Rows from block 4, named by matrix and row number. Rows with one number belong to one attention dimension. Each number is 50 + 12 x the weight over its row's rms, rounded and kept within 0 to 99. All counts start at 0. After the name is the row's rms in percent of the matrix's.
# v: attention value (model.blocks.4.attn.v.weight, 320x320), inputs 0-159
# proj: attention output (model.blocks.4.attn.proj.weight, 320x320, transposed), outputs 0-159
v.294 097:44 42 35 57 54 51 51 77 58 45 24 70 33 61 36 34 37 70 45 44 54 52 54 46 59 43 46 48 37 42 39 38 45 27 52 49 52 51 48 57 47 38 47 48 41 29 33 56 61 54 65 42 47 60 62 58 55 57 43 42 60 66 40 68 42 41 40 45 69 54 54 46 71 51 56 30 33 26 44 36 55 58 46 51 68 33 55 51 35 36 66 34 40 59 44 46 53 43 63 45 36 50 64 60 50 18 27 55 59 44 64 39 34 44 22 56 52 36 33 62 67 65 78 57 60 38 59 49 50 46 43 61 35 69 36 71 61 27 51 63 49 44 36 61 60 27 50 70 40 55 30 37 52 59 42 28 49 38 32 49
proj.294 096:45 61 80 53 72 47 49 53 55 41 44 47 64 53 47 48 35 51 39 46 57 29 53 52 59 48 49 55 56 69 46 41 51 49 33 48 44 60 66 68 53 69 55 60 52 49 53 53 53 56 36 49 62 46 50 56 48 34 37 67 81 51 38 36 39 35 70 60 21 32 65 52 52 41 39 64 54 57 43 69 37 52 48 77 59 67 75 45 66 45 66 67 43 68 76 55 47 70 43 63 37 33 62 79 35 67 54 40 46 42 37 59 52 70 57 62 30 45 38 49 37 62 32 53 46 54 52 74 66 42 61 51 50 38 49 46 30 50 51 48 61 58 53 39 28 48 49 33 52 39 52 61 40 46 43 49 60 67 59 45
v.295 104:52 61 64 35 45 61 49 44 57 52 36 34 67 35 56 43 78 64 56 35 58 59 42 58 72 37 67 58 60 53 53 55 63 36 43 58 46 58 53 50 84 86 58 51 60 57 48 47 53 48 45 53 45 28 52 31 56 57 64 38 35 30 80 55 54 36 73 55 65 35 48 15 65 48 51 51 84 47 56 58 55 60 62 54 37 49 43 62 67 47 64 49 73 42 47 53 53 55 59 66 54 40 63 51 59 67 36 35 47 50 40 53 57 34 57 53 30 49 39 58 25 38 50 38 47 62 68 76 51 70 59 40 45 56 43 48 55 39 38 54 50 34 43 42 41 49 32 54 50 79 62 72 31 53 53 76 42 44 63 22
proj.295 103:54 30 48 63 31 60 51 65 33 67 60 20 73 55 51 62 55 26 69 62 29 43 39 39 59 70 55 52 35 57 53 51 33 49 55 56 74 38 19 26 38 56 41 54 68 43 62 46 48 39 36 66 65 70 59 44 69 58 55 59 33 58 48 46 66 55 48 55 64 31 52 43 45 63 55 48 26 44 32 51 44 60 36 36 45 52 58 48 59 59 48 51 60 29 36 37 61 27 46 44 64 74 51 68 36 53 64 52 56 50 57 57 47 62 66 58 74 71 46 39 51 51 43 57 45 52 54 43 52 60 29 44 40 50 43 59 54 50 41 51 35 46 38 55 36 51 64 59 38 51 48 44 49 47 61 32 52 66 78 67
v.296 099:35 42 67 61 63 50 41 59 48 49 48 46 37 51 34 43 39 29 52 51 61 31 30 58 28 44 56 52 51 44 69 56 41 60 47 31 44 47 55 68 54 43 53 46 66 41 49 45 27 72 57 31 39 57 65 55 56 68 52 45 58 42 48 56 35 36 44 27 41 61 49 58 54 56 49 41 38 36 34 33 70 47 49 37 36 62 41 45 52 78 50 60 64 29 82 42 58 48 50 37 42 45 76 52 43 42 52 58 60 58 48 30 48 45 42 55 19 61 56 51 48 38 36 46 56 46 41 51 62 52 52 43 56 41 53 55 64 57 60 30 63 49 43 44 32 24 67 42 68 30 51 57 41 41 64 38 46 39 32 51
proj.296 110:38 38 40 53 59 56 52 35 54 49 39 58 44 57 46 63 78 72 42 43 60 49 25 60 38 53 46 47 49 53 57 59 62 49 11 68 56 60 51 37 62 79 35 66 25 57 45 62 56 42 50 54 64 37 51 39 49 17 46 25 45 46 25 53 50 35 64 34 45 57 59 55 42 39 39 62 66 77 64 57 42 41 43 68 52 50 58 37 44 54 25 32 58 56 39 38 57 28 48 55 56 57 47 33 45 67 64 37 46 41 46 43 59 55 69 47 59 38 31 62 45 44 29 54 44 60 40 36 46 66 58 47 59 38 54 44 67 47 54 63 38 58 50 53 55 62 32 67 48 54 55 61 57 33 57 61 49 43 38 37
v.297 088:41 45 66 45 56 71 46 58 67 55 44 35 57 52 58 53 50 36 60 54 64 38 43 60 56 38 25 61 40 49 41 28 17 47 57 56 43 58 44 45 59 28 35 44 35 39 66 55 57 53 48 49 51 60 46 41 47 34 53 66 33 53 42 42 45 50 54 32 49 36 41 31 68 31 13 48 51 48 44 49 54 49 58 50 38 47 54 69 34 48 43 41 50 29 53 50 47 42 68 42 55 41 50 57 56 81 35 18 50 55 29 46 51 69 55 52 34 73 66 44 30 44 36 64 49 47 46 45 60 57 57 27 50 64 56 42 59 29 39 55 61 53 18 44 45 71 63 40 48 68 48 47 56 33 75 57 70 52 62 20
proj.297 086:64 32 68 40 51 35 39 63 36 44 40 67 48 64 30 48 62 40 54 54 62 52 49 68 44 52 62 71 55 52 54 46 60 45 70 55 48 65 49 42 51 84 56 41 59 72 61 33 55 62 56 46 66 41 55 68 44 62 76 53 61 49 40 29 54 49 63 43 22 53 65 78 59 47 60 37 41 44 48 49 16 62 57 56 45 47 55 26 28 58 48 58 36 64 59 33 58 46 49 49 44 50 31 56 57 50 80 71 55 40 50 54 59 38 45 65 65 51 53 39 33 52 60 41 26 66 38 56 37 50 59 68 45 51 39 33 53 51 45 47 52 38 84 31 41 21 50 73 29 39 48 53 31 53 16 30 37 69 56 55
v.298 092:67 43 53 39 51 48 54 61 49 34 49 45 55 71 48 74 64 56 48 69 41 56 45 48 47 50 49 45 58 33 77 50 53 60 44 54 47 19 53 64 40 37 65 39 54 47 48 43 65 48 62 45 55 59 54 54 48 34 71 46 44 39 56 47 58 52 68 56 40 59 62 64 39 64 27 74 55 55 73 78 62 52 50 72 74 52 39 47 44 57 64 43 38 42 65 31 57 58 69 46 57 41 39 38 40 53 73 46 28 37 53 32 41 39 50 68 48 29 58 32 56 46 22 54 35 60 53 60 36 45 35 43 41 41 35 25 42 50 47 33 61 61 70 55 47 65 48 45 65 53 60 59 40 59 66 57 47 54 49 57
proj.298 085:48 60 65 74 38 53 56 61 43 61 24 51 30 49 52 30 57 55 58 57 42 44 50 44 48 56 41 37 58 37 35 40 56 57 32 42 31 60 46 47 82 54 53 51 60 56 57 52 54 33 59 49 57 45 56 28 41 57 40 45 38 63 47 64 73 42 45 48 50 61 60 55 59 25 33 48 56 79 35 32 42 37 44 57 51 22 54 58 47 46 50 62 60 30 50 46 63 46 71 48 51 60 55 61 46 53 67 41 44 48 51 38 41 61 45 51 63 73 46 37 28 66 47 56 74 58 36 71 58 40 62 67 46 68 39 63 73 58 59 40 15 49 50 42 50 29 56 40 52 55 73 57 57 36 59 25 45 29 44 51
v.299 094:45 44 32 59 45 45 48 43 38 62 56 53 36 46 67 43 48 41 32 58 57 45 64 57 45 51 54 32 39 57 52 40 39 48 68 44 49 58 56 68 52 60 49 42 66 52 61 42 43 49 42 50 41 82 39 48 54 48 26 65 42 50 58 58 43 52 76 62 63 52 57 52 42 41 67 42 36 65 56 41 45 29 46 68 59 35 46 49 27 51 47 40 63 43 38 59 48 55 60 51 41 61 45 69 37 39 48 51 55 55 52 58 45 65 51 68 45 62 84 64 70 42 61 31 60 44 67 24 45 75 66 51 56 47 54 41 39 45 38 52 29 42 63 49 55 57 59 50 50 50 41 44 44 35 48 38 45 44 55 31
proj.299 096:53 66 38 41 60 57 58 79 41 52 60 59 62 59 49 68 34 45 31 58 64 52 47 24 27 61 39 43 58 56 56 62 55 57 58 47 59 46 72 43 49 66 73 61 48 29 59 28 49 52 72 71 42 51 37 58 46 32 46 45 41 34 41 43 65 34 50 27 52 53 69 54 80 41 66 48 43 54 73 60 46 49 59 28 47 47 46 59 35 65 50 54 53 50 56 42 39 38 73 53 37 30 50 53 69 66 46 69 47 60 53 48 45 57 40 47 52 49 31 34 63 33 44 52 37 57 60 47 37 35 49 44 62 53 51 74 66 55 31 49 52 58 36 31 56 46 51 64 64 38 63 35 64 46 48 68 53 50 29 56
v.300 100:35 77 51 31 31 42 42 38 53 40 43 51 40 65 72 44 51 58 56 49 54 45 62 37 84 61 64 34 32 48 48 62 42 55 43 74 41 51 50 48 45 54 48 55 66 23 61 56 53 43 35 44 37 69 48 39 54 43 36 29 48 51 71 48 50 52 69 66 60 48 55 79 36 21 52 55 35 43 66 57 49 51 47 52 64 51 42 47 42 51 70 54 60 74 57 52 47 67 49 44 74 48 62 33 50 54 56 55 34 72 54 65 57 63 44 40 62 44 44 40 66 50 64 56 50 53 27 61 57 63 69 48 67 38 46 56 51 52 69 59 50 43 39 70 55 49 55 34 58 52 48 41 69 61 58 57 49 28 52 46
proj.300 099:32 50 67 45 49 48 38 53 71 48 68 57 84 34 45 44 35 78 39 52 52 50 50 55 23 52 52 75 45 45 51 50 45 51 65 65 56 45 36 49 61 41 21 70 58 49 56 48 58 56 46 44 50 57 31 43 55 58 37 77 56 34 43 75 48 42 55 68 60 40 47 37 54 41 29 53 57 34 46 34 66 43 30 72 44 37 56 69 39 38 52 36 42 20 47 52 27 21 60 44 50 46 58 47 50 52 66 44 32 38 44 44 67 33 51 55 37 65 56 74 33 36 53 58 68 45 63 38 49 46 60 51 59 56 50 56 63 34 51 41 40 70 46 56 36 59 39 57 49 44 40 41 45 35 59 55 52 45 59 46
v.301 104:61 56 60 56 44 46 41 56 51 52 62 53 55 64 53 52 42 20 48 45 49 51 62 75 62 36 39 46 55 42 56 54 47 39 65 38 42 24 52 52 46 49 37 57 62 43 61 43 32 57 49 54 66 56 52 59 40 47 64 69 56 43 48 48 31 51 40 63 32 46 39 71 38 64 48 25 69 59 40 48 51 40 66 38 43 58 47 47 49 53 32 49 49 49 55 67 71 60 47 47 61 60 41 68 35 62 24 70 21 45 58 44 41 61 46 54 62 38 40 51 64 52 37 59 49 50 79 53 41 29 32 69 47 32 54 53 59 45 54 36 42 41 51 18 47 46 40 65 58 38 44 44 45 58 46 30 22 52 49 38
proj.301 102:55 53 30 49 48 39 45 53 50 53 69 28 40 40 54 53 53 43 54 48 55 41 71 50 66 42 58 51 45 61 56 70 38 60 29 37 52 48 47 43 44 52 57 46 47 53 80 47 47 63 42 76 34 68 50 51 57 42 51 54 55 59 45 64 58 48 62 56 59 78 58 57 59 57 29 74 33 59 67 41 51 33 38 60 46 23 62 44 50 52 59 46 36 67 35 46 26 62 65 44 40 40 65 40 54 54 48 20 62 60 56 40 52 64 68 55 50 42 43 48 47 30 43 25 57 62 62 41 50 61 46 43 36 63 48 53 40 41 39 57 65 31 26 27 51 49 42 45 51 52 38 49 47 44 44 86 52 45 37 57
v.302 093:33 28 38 41 74 45 53 79 53 44 44 33 61 54 36 49 70 58 56 54 61 58 47 48 47 45 54 51 47 47 46 58 29 31 55 41 39 78 75 57 52 61 45 52 64 56 44 41 45 52 57 52 44 33 44 49 72 66 62 33 57 49 41 48 59 37 47 57 68 34 49 31 63 30 33 46 33 51 59 39 67 61 63 32 66 52 39 63 56 39 44 47 38 49 57 42 53 65 45 51 57 63 73 39 34 56 69 32 51 48 47 48 41 73 44 56 46 46 52 44 50 40 41 50 52 29 34 36 59 55 32 56 31 43 41 22 56 47 43 75 57 52 56 48 38 63 41 59 58 49 67 43 29 42 53 52 45 59 59 50
proj.302 096:49 73 59 50 60 35 69 37 34 47 32 42 67 65 55 46 60 57 57 40 35 56 47 59 60 56 44 41 62 40 43 53 62 40 53 38 75 36 60 18 52 48 59 49 64 30 65 31 57 48 58 43 56 74 40 33 54 41 55 53 51 65 24 50 52 56 64 44 48 59 64 66 23 59 50 55 42 59 50 57 26 51 36 70 36 45 36 55 53 55 56 53 49 32 22 46 66 43 59 40 60 44 74 75 38 47 44 56 48 52 52 36 53 59 76 52 59 55 37 56 29 39 53 61 62 65 61 53 66 72 32 31 42 28 47 67 52 50 71 41 44 38 53 53 44 21 69 62 47 54 53 49 64 57 51 40 53 56 29 57
v.303 104:36 63 37 67 37 56 53 59 22 46 44 21 44 69 45 60 75 42 44 55 55 41 44 28 36 46 57 53 49 38 44 50 44 38 41 50 29 47 37 48 56 69 62 26 38 49 36 72 45 61 24 53 64 47 53 76 47 24 54 56 64 37 66 40 57 38 40 56 48 51 41 54 58 47 70 59 45 51 41 39 36 49 65 35 65 66 47 28 55 36 37 44 85 52 67 36 66 58 38 47 46 46 65 52 37 42 69 26 43 41 89 57 67 48 37 47 38 78 43 58 50 43 43 50 35 54 54 38 60 61 58 40 30 47 50 51 55 55 55 44 51 54 32 58 44 58 44 64 46 37 67 41 44 59 47 42 40 41 50 53
proj.303 100:44 55 61 41 71 35 44 33 50 42 62 76 56 55 47 57 45 27 62 48 70 46 56 54 41 20 40 27 26 52 51 56 58 54 60 47 64 56 62 48 37 56 30 48 48 59 44 48 72 34 59 64 50 40 39 43 24 51 37 32 49 59 67 45 35 53 58 61 63 61 68 32 41 39 41 65 46 51 52 50 62 45 54 48 46 33 66 52 29 44 39 55 66 47 43 47 65 48 51 48 37 49 58 38 52 75 30 54 37 38 22 50 61 47 60 39 87 56 48 83 37 39 44 62 71 54 35 59 53 54 50 57 66 44 40 48 53 49 50 57 49 55 53 35 32 33 34 56 48 43 47 46 43 68 72 42 38 58 53 65
v.304 102:59 57 32 46 36 38 56 61 69 49 56 44 43 64 75 46 45 57 47 57 33 76 42 80 63 52 40 42 55 48 40 58 24 69 50 50 61 35 52 51 37 44 26 67 56 43 60 41 47 41 53 60 36 35 32 47 50 44 47 36 57 44 64 61 60 34 79 57 63 68 31 79 63 24 60 45 62 56 44 65 49 67 46 61 36 54 43 52 44 52 44 71 57 48 59 50 46 60 42 72 71 45 56 36 63 52 52 35 41 47 41 49 56 54 40 26 59 56 39 33 46 44 53 56 47 52 49 31 57 40 51 38 39 39 46 56 57 38 75 59 79 55 74 32 57 56 37 54 44 46 45 52 37 66 52 57 54 47 65 70
proj.304 101:42 43 32 55 62 41 31 30 50 46 62 66 62 40 45 49 32 52 47 59 57 47 68 31 36 60 78 47 50 70 64 45 50 55 50 57 43 63 47 43 53 46 29 44 40 47 69 60 36 71 50 49 35 49 56 43 45 46 52 39 54 50 46 67 62 67 42 54 58 66 33 47 43 53 32 57 57 50 48 69 60 51 29 34 57 62 42 88 54 63 40 38 62 44 23 40 47 57 34 44 38 39 51 89 33 54 59 42 62 54 54 37 80 46 45 50 51 39 43 76 51 46 52 37 66 57 59 27 36 50 50 67 40 49 74 52 53 65 45 61 49 24 63 57 44 50 52 53 59 54 53 51 56 51 52 67 65 45 56 52
v.305 105:51 20 57 44 56 56 65 38 46 31 35 66 63 40 45 60 40 69 44 32 52 39 43 35 44 70 72 58 47 37 76 70 58 44 37 46 38 56 49 65 57 64 56 49 52 44 62 44 63 37 51 31 38 46 49 54 42 50 56 77 34 50 52 37 37 44 46 49 43 47 71 59 44 42 38 42 48 72 58 41 32 52 33 35 55 34 40 39 65 47 48 57 72 36 59 46 51 54 66 62 67 40 68 46 26 50 73 65 73 82 64 46 62 38 41 40 50 68 61 59 54 51 62 62 38 46 36 55 79 39 55 48 51 68 66 47 40 60 61 32 52 44 49 39 63 46 49 43 50 48 72 61 57 45 51 45 64 55 46 41
proj.305 105:70 54 51 42 53 19 57 34 43 38 17 24 34 40 54 66 54 54 48 66 30 45 39 61 42 34 33 40 48 43 31 44 56 50 81 67 41 48 65 66 64 54 65 58 34 56 37 47 50 56 44 45 35 62 46 41 52 49 39 44 58 47 67 51 48 19 56 48 62 47 44 64 54 53 51 48 52 40 42 51 40 50 43 59 37 52 28 67 57 38 37 59 60 40 43 42 49 52 45 30 65 58 35 48 55 53 44 51 74 34 53 38 48 60 55 43 59 41 45 37 59 44 45 25 53 60 56 46 41 48 40 40 44 26 51 53 55 41 46 61 58 59 61 43 21 46 33 37 33 50 34 43 43 60 48 62 42 31 29 48
v.306 091:40 56 54 31 49 53 72 38 58 54 45 43 37 51 57 53 45 60 50 35 32 45 43 38 76 65 72 37 56 37 57 58 53 59 45 68 52 69 60 62 58 55 36 28 42 58 57 41 59 69 79 57 61 28 45 65 57 55 46 34 40 56 46 71 78 44 68 37 13 54 44 52 65 47 39 53 58 24 55 38 36 41 54 44 49 48 27 35 61 42 53 59 56 33 30 61 45 49 40 43 60 54 49 61 55 65 66 36 51 55 60 75 37 46 63 51 54 36 54 41 33 27 54 58 50 40 42 44 45 63 50 67 49 49 34 58 52 59 62 71 38 53 34 61 47 65 68 41 51 39 36 36 41 44 44 35 63 59 75 49
proj.306 089:57 41 59 59 46 55 30 52 30 47 40 61 64 39 55 31 66 82 46 50 31 51 46 62 35 40 42 72 51 50 49 56 29 51 57 44 38 39 61 38 45 43 52 52 71 30 46 64 63 49 34 53 35 59 48 57 69 58 74 52 73 58 44 40 50 56 62 51 63 47 51 38 57 62 66 54 57 29 47 50 51 64 51 31 47 47 70 53 41 38 56 48 39 52 45 39 27 42 56 52 67 68 49 53 59 24 54 55 37 54 60 44 31 57 67 62 40 33 36 45 43 59 56 24 48 47 64 40 58 61 43 31 42 48 67 35 58 48 58 46 62 53 54 50 36 64 46 32 58 44 49 57 48 70 53 61 48 56 50 65
v.307 107:54 63 44 39 53 41 79 42 59 55 53 54 69 57 44 62 47 74 72 40 29 34 56 54 54 47 46 52 58 49 30 61 47 48 60 71 33 62 47 61 61 64 59 58 45 49 43 38 35 69 48 68 32 60 61 43 56 67 47 50 44 51 58 53 70 59 55 46 64 42 34 63 40 48 73 49 42 46 34 43 50 67 38 72 30 33 58 46 48 65 75 50 52 63 57 60 49 14 30 46 67 58 44 50 47 62 49 67 56 46 38 51 69 68 42 39 60 42 33 51 41 48 30 56 48 54 58 50 66 74 51 50 47 49 49 57 45 47 32 37 63 46 41 47 37 60 48 59 51 50 45 48 53 53 51 71 39 60 48 39
proj.307 101:51 56 33 67 44 49 27 81 36 33 68 61 60 30 54 26 42 70 57 53 40 31 50 40 44 57 50 51 38 52 64 47 37 31 45 18 54 69 22 24 28 41 37 58 50 59 58 58 58 50 45 36 51 47 50 28 58 57 53 49 42 56 28 33 63 54 38 53 64 52 54 56 34 41 42 47 27 38 39 49 61 47 62 38 39 54 64 42 33 40 58 46 48 36 49 38 45 34 45 50 54 69 42 45 53 37 42 42 38 46 43 50 47 51 33 48 46 32 60 30 53 42 53 74 57 45 43 38 55 47 52 63 45 56 41 51 42 51 54 77 36 57 70 56 57 68 55 41 60 54 41 51 32 59 61 14 57 58 44 47
v.308 100:48 56 64 44 33 42 55 46 63 42 38 49 41 38 62 63 48 50 49 61 47 53 43 50 56 44 46 58 44 61 66 55 65 34 58 65 76 53 48 69 56 52 44 49 60 47 66 47 67 48 66 47 49 49 55 40 43 63 47 55 53 49 33 76 46 37 44 46 42 43 41 66 46 47 54 66 42 57 58 50 63 62 41 53 62 36 46 32 58 60 45 46 59 53 50 44 64 45 54 37 50 53 47 53 49 41 40 48 44 38 44 55 49 45 37 51 42 28 26 45 76 47 62 54 24 70 39 74 54 30 46 49 38 49 62 33 40 68 40 79 25 40 52 45 44 37 48 60 57 47 72 63 38 69 57 32 58 60 50 26
proj.308 097:40 50 64 43 45 29 67 51 56 36 41 20 56 62 55 30 41 40 51 58 61 63 17 43 57 44 45 53 64 38 72 52 50 71 49 20 34 32 70 47 38 48 66 54 41 62 55 68 57 61 40 52 35 53 44 45 36 43 66 51 62 71 63 31 34 51 65 45 49 34 52 54 50 59 44 58 40 52 45 36 49 47 58 61 45 51 58 53 34 54 63 41 40 39 44 36 49 43 52 24 44 65 39 53 67 47 44 68 72 41 47 57 64 51 52 66 43 64 46 42 48 54 38 52 44 83 53 52 63 48 67 44 51 53 47 56 34 57 60 30 47 72 39 38 34 41 32 62 49 48 50 46 51 38 63 38 45 53 30 37
v.309 107:59 48 55 70 42 58 39 61 70 46 37 63 43 42 42 57 49 84 51 68 62 53 29 63 40 53 46 57 61 79 54 58 50 43 48 45 57 33 38 57 41 56 75 57 57 36 53 55 76 54 77 58 30 39 56 41 47 47 46 32 40 60 56 53 56 53 41 63 41 37 53 66 61 52 52 48 48 58 59 40 33 63 53 32 46 52 66 51 35 58 61 53 60 46 44 48 57 23 56 35 49 62 43 53 68 42 60 31 56 55 35 52 55 65 30 51 56 53 25 22 56 38 44 69 57 61 62 68 49 44 50 52 56 60 60 57 60 51 50 59 34 49 37 62 54 56 37 43 45 26 64 54 54 44 58 49 52 37 59 31
proj.309 115:66 53 60 33 61 39 58 48 48 44 50 41 36 43 60 54 23 25 32 40 41 41 53 42 70 42 62 48 49 50 73 39 52 47 34 46 48 40 51 68 39 51 47 37 39 48 52 40 47 70 62 47 65 69 54 53 65 35 48 54 62 39 56 57 31 63 45 48 47 37 42 55 51 37 67 60 22 45 30 51 57 49 42 75 51 48 38 24 44 33 60 76 62 67 57 34 56 52 45 62 44 74 51 73 73 53 42 42 52 48 71 56 44 40 50 46 51 43 29 61 29 63 40 36 49 51 46 48 55 43 60 46 63 55 39 48 37 46 35 40 57 49 65 42 43 36 67 54 44 66 43 36 50 51 57 49 49 45 70 50
v.310 104:41 39 56 43 58 49 35 43 37 58 52 48 54 38 34 69 52 38 63 45 21 56 41 55 64 21 31 56 89 40 58 47 52 51 49 55 62 42 70 43 33 41 51 54 28 47 55 50 44 34 31 53 49 49 45 68 32 49 33 49 65 49 51 26 52 58 59 44 32 57 59 36 53 59 55 44 40 57 52 55 51 38 72 52 67 61 69 35 58 25 53 46 51 61 22 47 39 51 47 57 35 51 38 45 51 47 35 53 47 33 56 44 43 37 53 32 49 38 58 58 47 25 54 65 52 50 76 57 59 21 35 35 42 59 27 55 44 31 41 44 34 48 47 43 51 56 37 23 46 47 32 54 46 57 75 53 38 64 65 61
proj.310 101:47 62 58 47 52 64 41 44 41 68 43 53 19 58 42 42 46 35 40 33 46 51 52 51 39 58 58 48 34 31 40 48 42 48 49 29 37 66 62 48 55 47 63 38 61 34 35 51 59 29 34 51 44 42 60 51 55 48 47 76 29 59 46 46 69 54 32 48 40 44 55 55 47 68 46 43 48 46 49 39 43 61 52 59 49 52 33 38 55 46 50 53 50 53 50 25 47 50 68 25 32 57 67 44 46 31 63 25 39 43 59 28 44 59 61 53 67 69 62 46 59 65 37 49 57 46 52 48 44 51 53 38 26 49 38 51 51 62 62 61 51 45 70 54 63 61 64 56 75 50 61 22 52 45 50 52 74 53 49 65
v.311 101:47 43 47 42 29 57 49 68 36 54 57 49 54 28 37 41 65 58 46 56 70 54 60 48 26 31 48 29 52 41 60 43 51 73 58 38 62 37 73 57 55 58 36 44 57 27 36 56 67 44 51 42 65 48 49 39 62 64 71 38 64 51 54 57 63 35 66 65 41 57 56 43 60 30 59 22 55 51 42 34 54 54 35 53 50 37 69 31 09 57 49 46 55 57 64 49 51 56 46 88 46 48 66 31 56 42 63 53 39 42 53 50 37 47 71 46 66 59 58 44 31 57 47 51 46 51 49 63 46 36 44 50 16 38 37 43 64 57 40 36 64 61 49 58 44 64 44 54 41 57 48 55 60 77 39 53 79 30 45 54
proj.311 097:68 54 56 60 64 61 29 43 60 44 41 68 37 48 61 44 55 47 51 67 32 66 42 66 58 53 59 39 41 60 54 44 37 40 48 65 45 36 40 47 68 49 42 48 29 62 54 63 61 49 35 52 53 37 48 61 45 53 56 66 61 45 47 39 23 38 76 49 50 57 43 30 32 29 43 59 64 76 57 74 78 43 41 39 70 56 49 48 59 47 42 56 59 44 51 83 54 61 63 60 45 54 54 56 44 84 50 66 46 61 47 51 68 32 52 67 52 32 42 59 50 64 55 45 47 68 36 43 60 68 54 47 62 29 73 54 48 47 71 51 50 50 48 42 41 52 65 68 71 61 36 63 65 38 64 57 37 46 44 38
v.312 098:44 46 49 49 55 64 34 51 53 47 40 60 56 54 56 49 58 42 49 66 71 42 34 43 46 45 51 58 43 47 38 44 53 22 29 47 53 58 36 39 53 21 33 62 61 60 58 39 49 47 68 51 61 60 40 29 62 48 68 44 31 22 57 16 42 47 52 76 38 44 49 36 49 46 50 62 55 65 36 53 75 60 62 38 57 57 48 68 60 51 68 62 66 34 42 61 37 56 59 45 41 49 60 66 28 42 47 37 40 42 15 68 64 46 41 49 50 48 58 41 62 29 52 50 46 52 37 56 52 45 52 30 46 54 66 39 31 38 51 49 49 51 44 43 50 52 56 48 45 49 77 50 37 42 52 33 60 40 59 58
proj.312 099:38 73 65 33 63 49 51 16 52 54 51 35 55 60 37 46 69 32 54 50 45 62 35 48 43 44 96 49 53 30 52 46 37 55 67 56 69 50 59 65 55 54 54 34 38 33 54 38 47 65 41 35 53 65 56 52 53 67 47 58 68 28 57 69 43 48 41 37 71 51 63 43 40 45 57 43 31 32 44 51 47 33 61 52 28 36 48 56 47 41 30 64 55 46 45 48 61 33 31 69 57 66 37 62 58 57 53 40 52 33 67 37 51 73 40 46 58 61 51 39 45 35 53 38 56 29 63 58 33 57 78 51 61 29 53 31 47 54 37 30 30 46 57 62 50 34 55 52 52 50 38 38 51 73 34 43 51 49 56 44
v.313 105:47 68 53 35 51 38 44 54 24 60 41 56 39 54 62 31 48 47 58 54 73 54 54 49 62 63 40 51 50 27 59 39 23 27 60 43 47 57 40 58 45 19 42 64 57 27 44 52 32 52 57 48 68 56 38 60 54 31 51 55 35 55 42 40 26 68 29 70 37 57 65 47 63 61 37 24 71 31 43 42 62 56 36 52 38 46 56 48 26 70 56 37 42 37 30 43 61 62 30 46 52 42 66 79 44 46 47 49 44 55 64 24 48 64 70 47 47 51 57 56 57 51 52 65 71 54 77 69 58 50 30 58 58 52 38 58 90 36 55 33 37 56 43 56 43 45 40 32 46 38 36 44 38 28 50 37 53 30 35 36
proj.313 102:56 47 45 51 84 78 44 37 55 41 56 44 49 58 47 41 34 53 62 48 59 48 62 69 40 48 60 53 31 51 27 40 48 48 23 65 44 50 53 60 58 86 61 44 31 77 49 48 52 43 61 69 35 56 45 41 58 49 47 47 54 53 27 70 42 34 73 55 30 61 56 67 62 35 48 55 52 53 58 47 27 35 64 55 50 59 43 38 65 43 49 57 37 64 47 39 65 38 37 65 30 52 53 50 42 55 57 37 64 43 45 59 58 56 64 63 48 39 15 62 29 54 40 46 50 54 46 33 39 50 65 33 69 63 30 55 32 60 36 73 57 48 48 30 50 50 54 55 76 46 49 35 54 57 52 65 36 54 81 57
v.314 101:46 23 46 56 62 48 50 20 61 76 59 63 48 46 66 40 30 39 56 65 61 66 66 25 60 53 42 56 36 42 47 62 57 37 67 42 42 56 36 72 44 55 55 54 45 46 46 44 55 63 46 40 49 41 37 45 66 59 47 41 36 52 38 47 51 50 52 31 58 35 53 62 42 45 44 55 46 68 52 51 57 46 36 47 57 32 42 71 55 58 40 60 44 55 44 69 40 50 48 59 61 23 60 57 31 26 49 55 65 61 46 52 43 38 43 60 64 57 56 73 56 34 70 27 63 59 36 55 62 49 57 33 58 43 52 45 57 69 46 66 56 60 57 45 40 50 56 89 43 73 53 58 51 49 53 48 40 56 44 38
proj.314 103:54 43 74 42 50 43 48 47 39 48 50 59 49 50 47 52 47 63 42 59 45 55 38 59 80 38 55 55 43 41 64 32 32 74 50 66 52 49 53 42 48 42 66 53 41 34 59 52 45 56 28 66 50 51 55 33 51 45 63 36 33 51 41 49 43 37 44 57 54 41 34 54 64 75 56 42 47 30 40 63 65 22 46 52 44 39 56 50 53 63 57 48 32 64 62 42 54 47 37 37 39 35 43 34 46 49 47 80 55 56 42 32 37 57 70 52 39 39 57 40 67 47 72 55 37 45 75 58 33 41 47 63 42 41 39 28 40 49 48 45 55 71 42 57 51 57 50 41 37 26 58 33 41 52 41 44 48 15 33 66
v.315 103:36 41 69 69 37 39 42 66 50 42 24 25 53 39 50 52 39 51 50 46 75 66 56 51 57 68 56 57 26 57 66 61 57 51 65 53 37 60 73 42 55 55 51 46 58 54 56 43 52 59 56 29 41 52 36 54 34 52 63 58 52 61 55 58 46 49 33 55 80 42 41 55 39 60 36 45 66 41 84 30 45 39 29 17 36 57 50 48 35 49 57 26 44 54 56 72 35 63 48 23 67 54 45 53 58 55 63 42 40 42 65 51 42 63 57 48 49 58 61 42 40 61 48 39 44 37 56 72 61 52 63 42 47 31 71 48 42 39 54 45 40 69 48 39 50 66 45 38 61 42 49 54 30 44 51 48 42 36 41 47
proj.315 100:77 45 38 25 66 55 58 38 42 46 46 63 70 68 62 57 44 59 40 53 33 55 49 48 43 38 49 53 59 37 67 47 63 54 70 57 62 32 35 54 53 51 41 51 52 65 54 51 67 56 56 71 52 52 44 53 48 32 51 54 39 23 50 31 49 35 73 60 54 57 61 24 55 32 59 61 42 61 47 51 60 46 50 84 52 46 47 43 46 47 57 63 59 39 41 48 49 61 56 70 79 55 63 48 56 49 52 36 59 60 70 58 38 54 62 58 54 33 32 48 32 54 53 65 44 61 62 45 64 43 39 44 50 57 36 56 69 47 43 58 55 48 45 48 60 25 59 48 51 64 63 39 55 46 29 51 53 56 60 35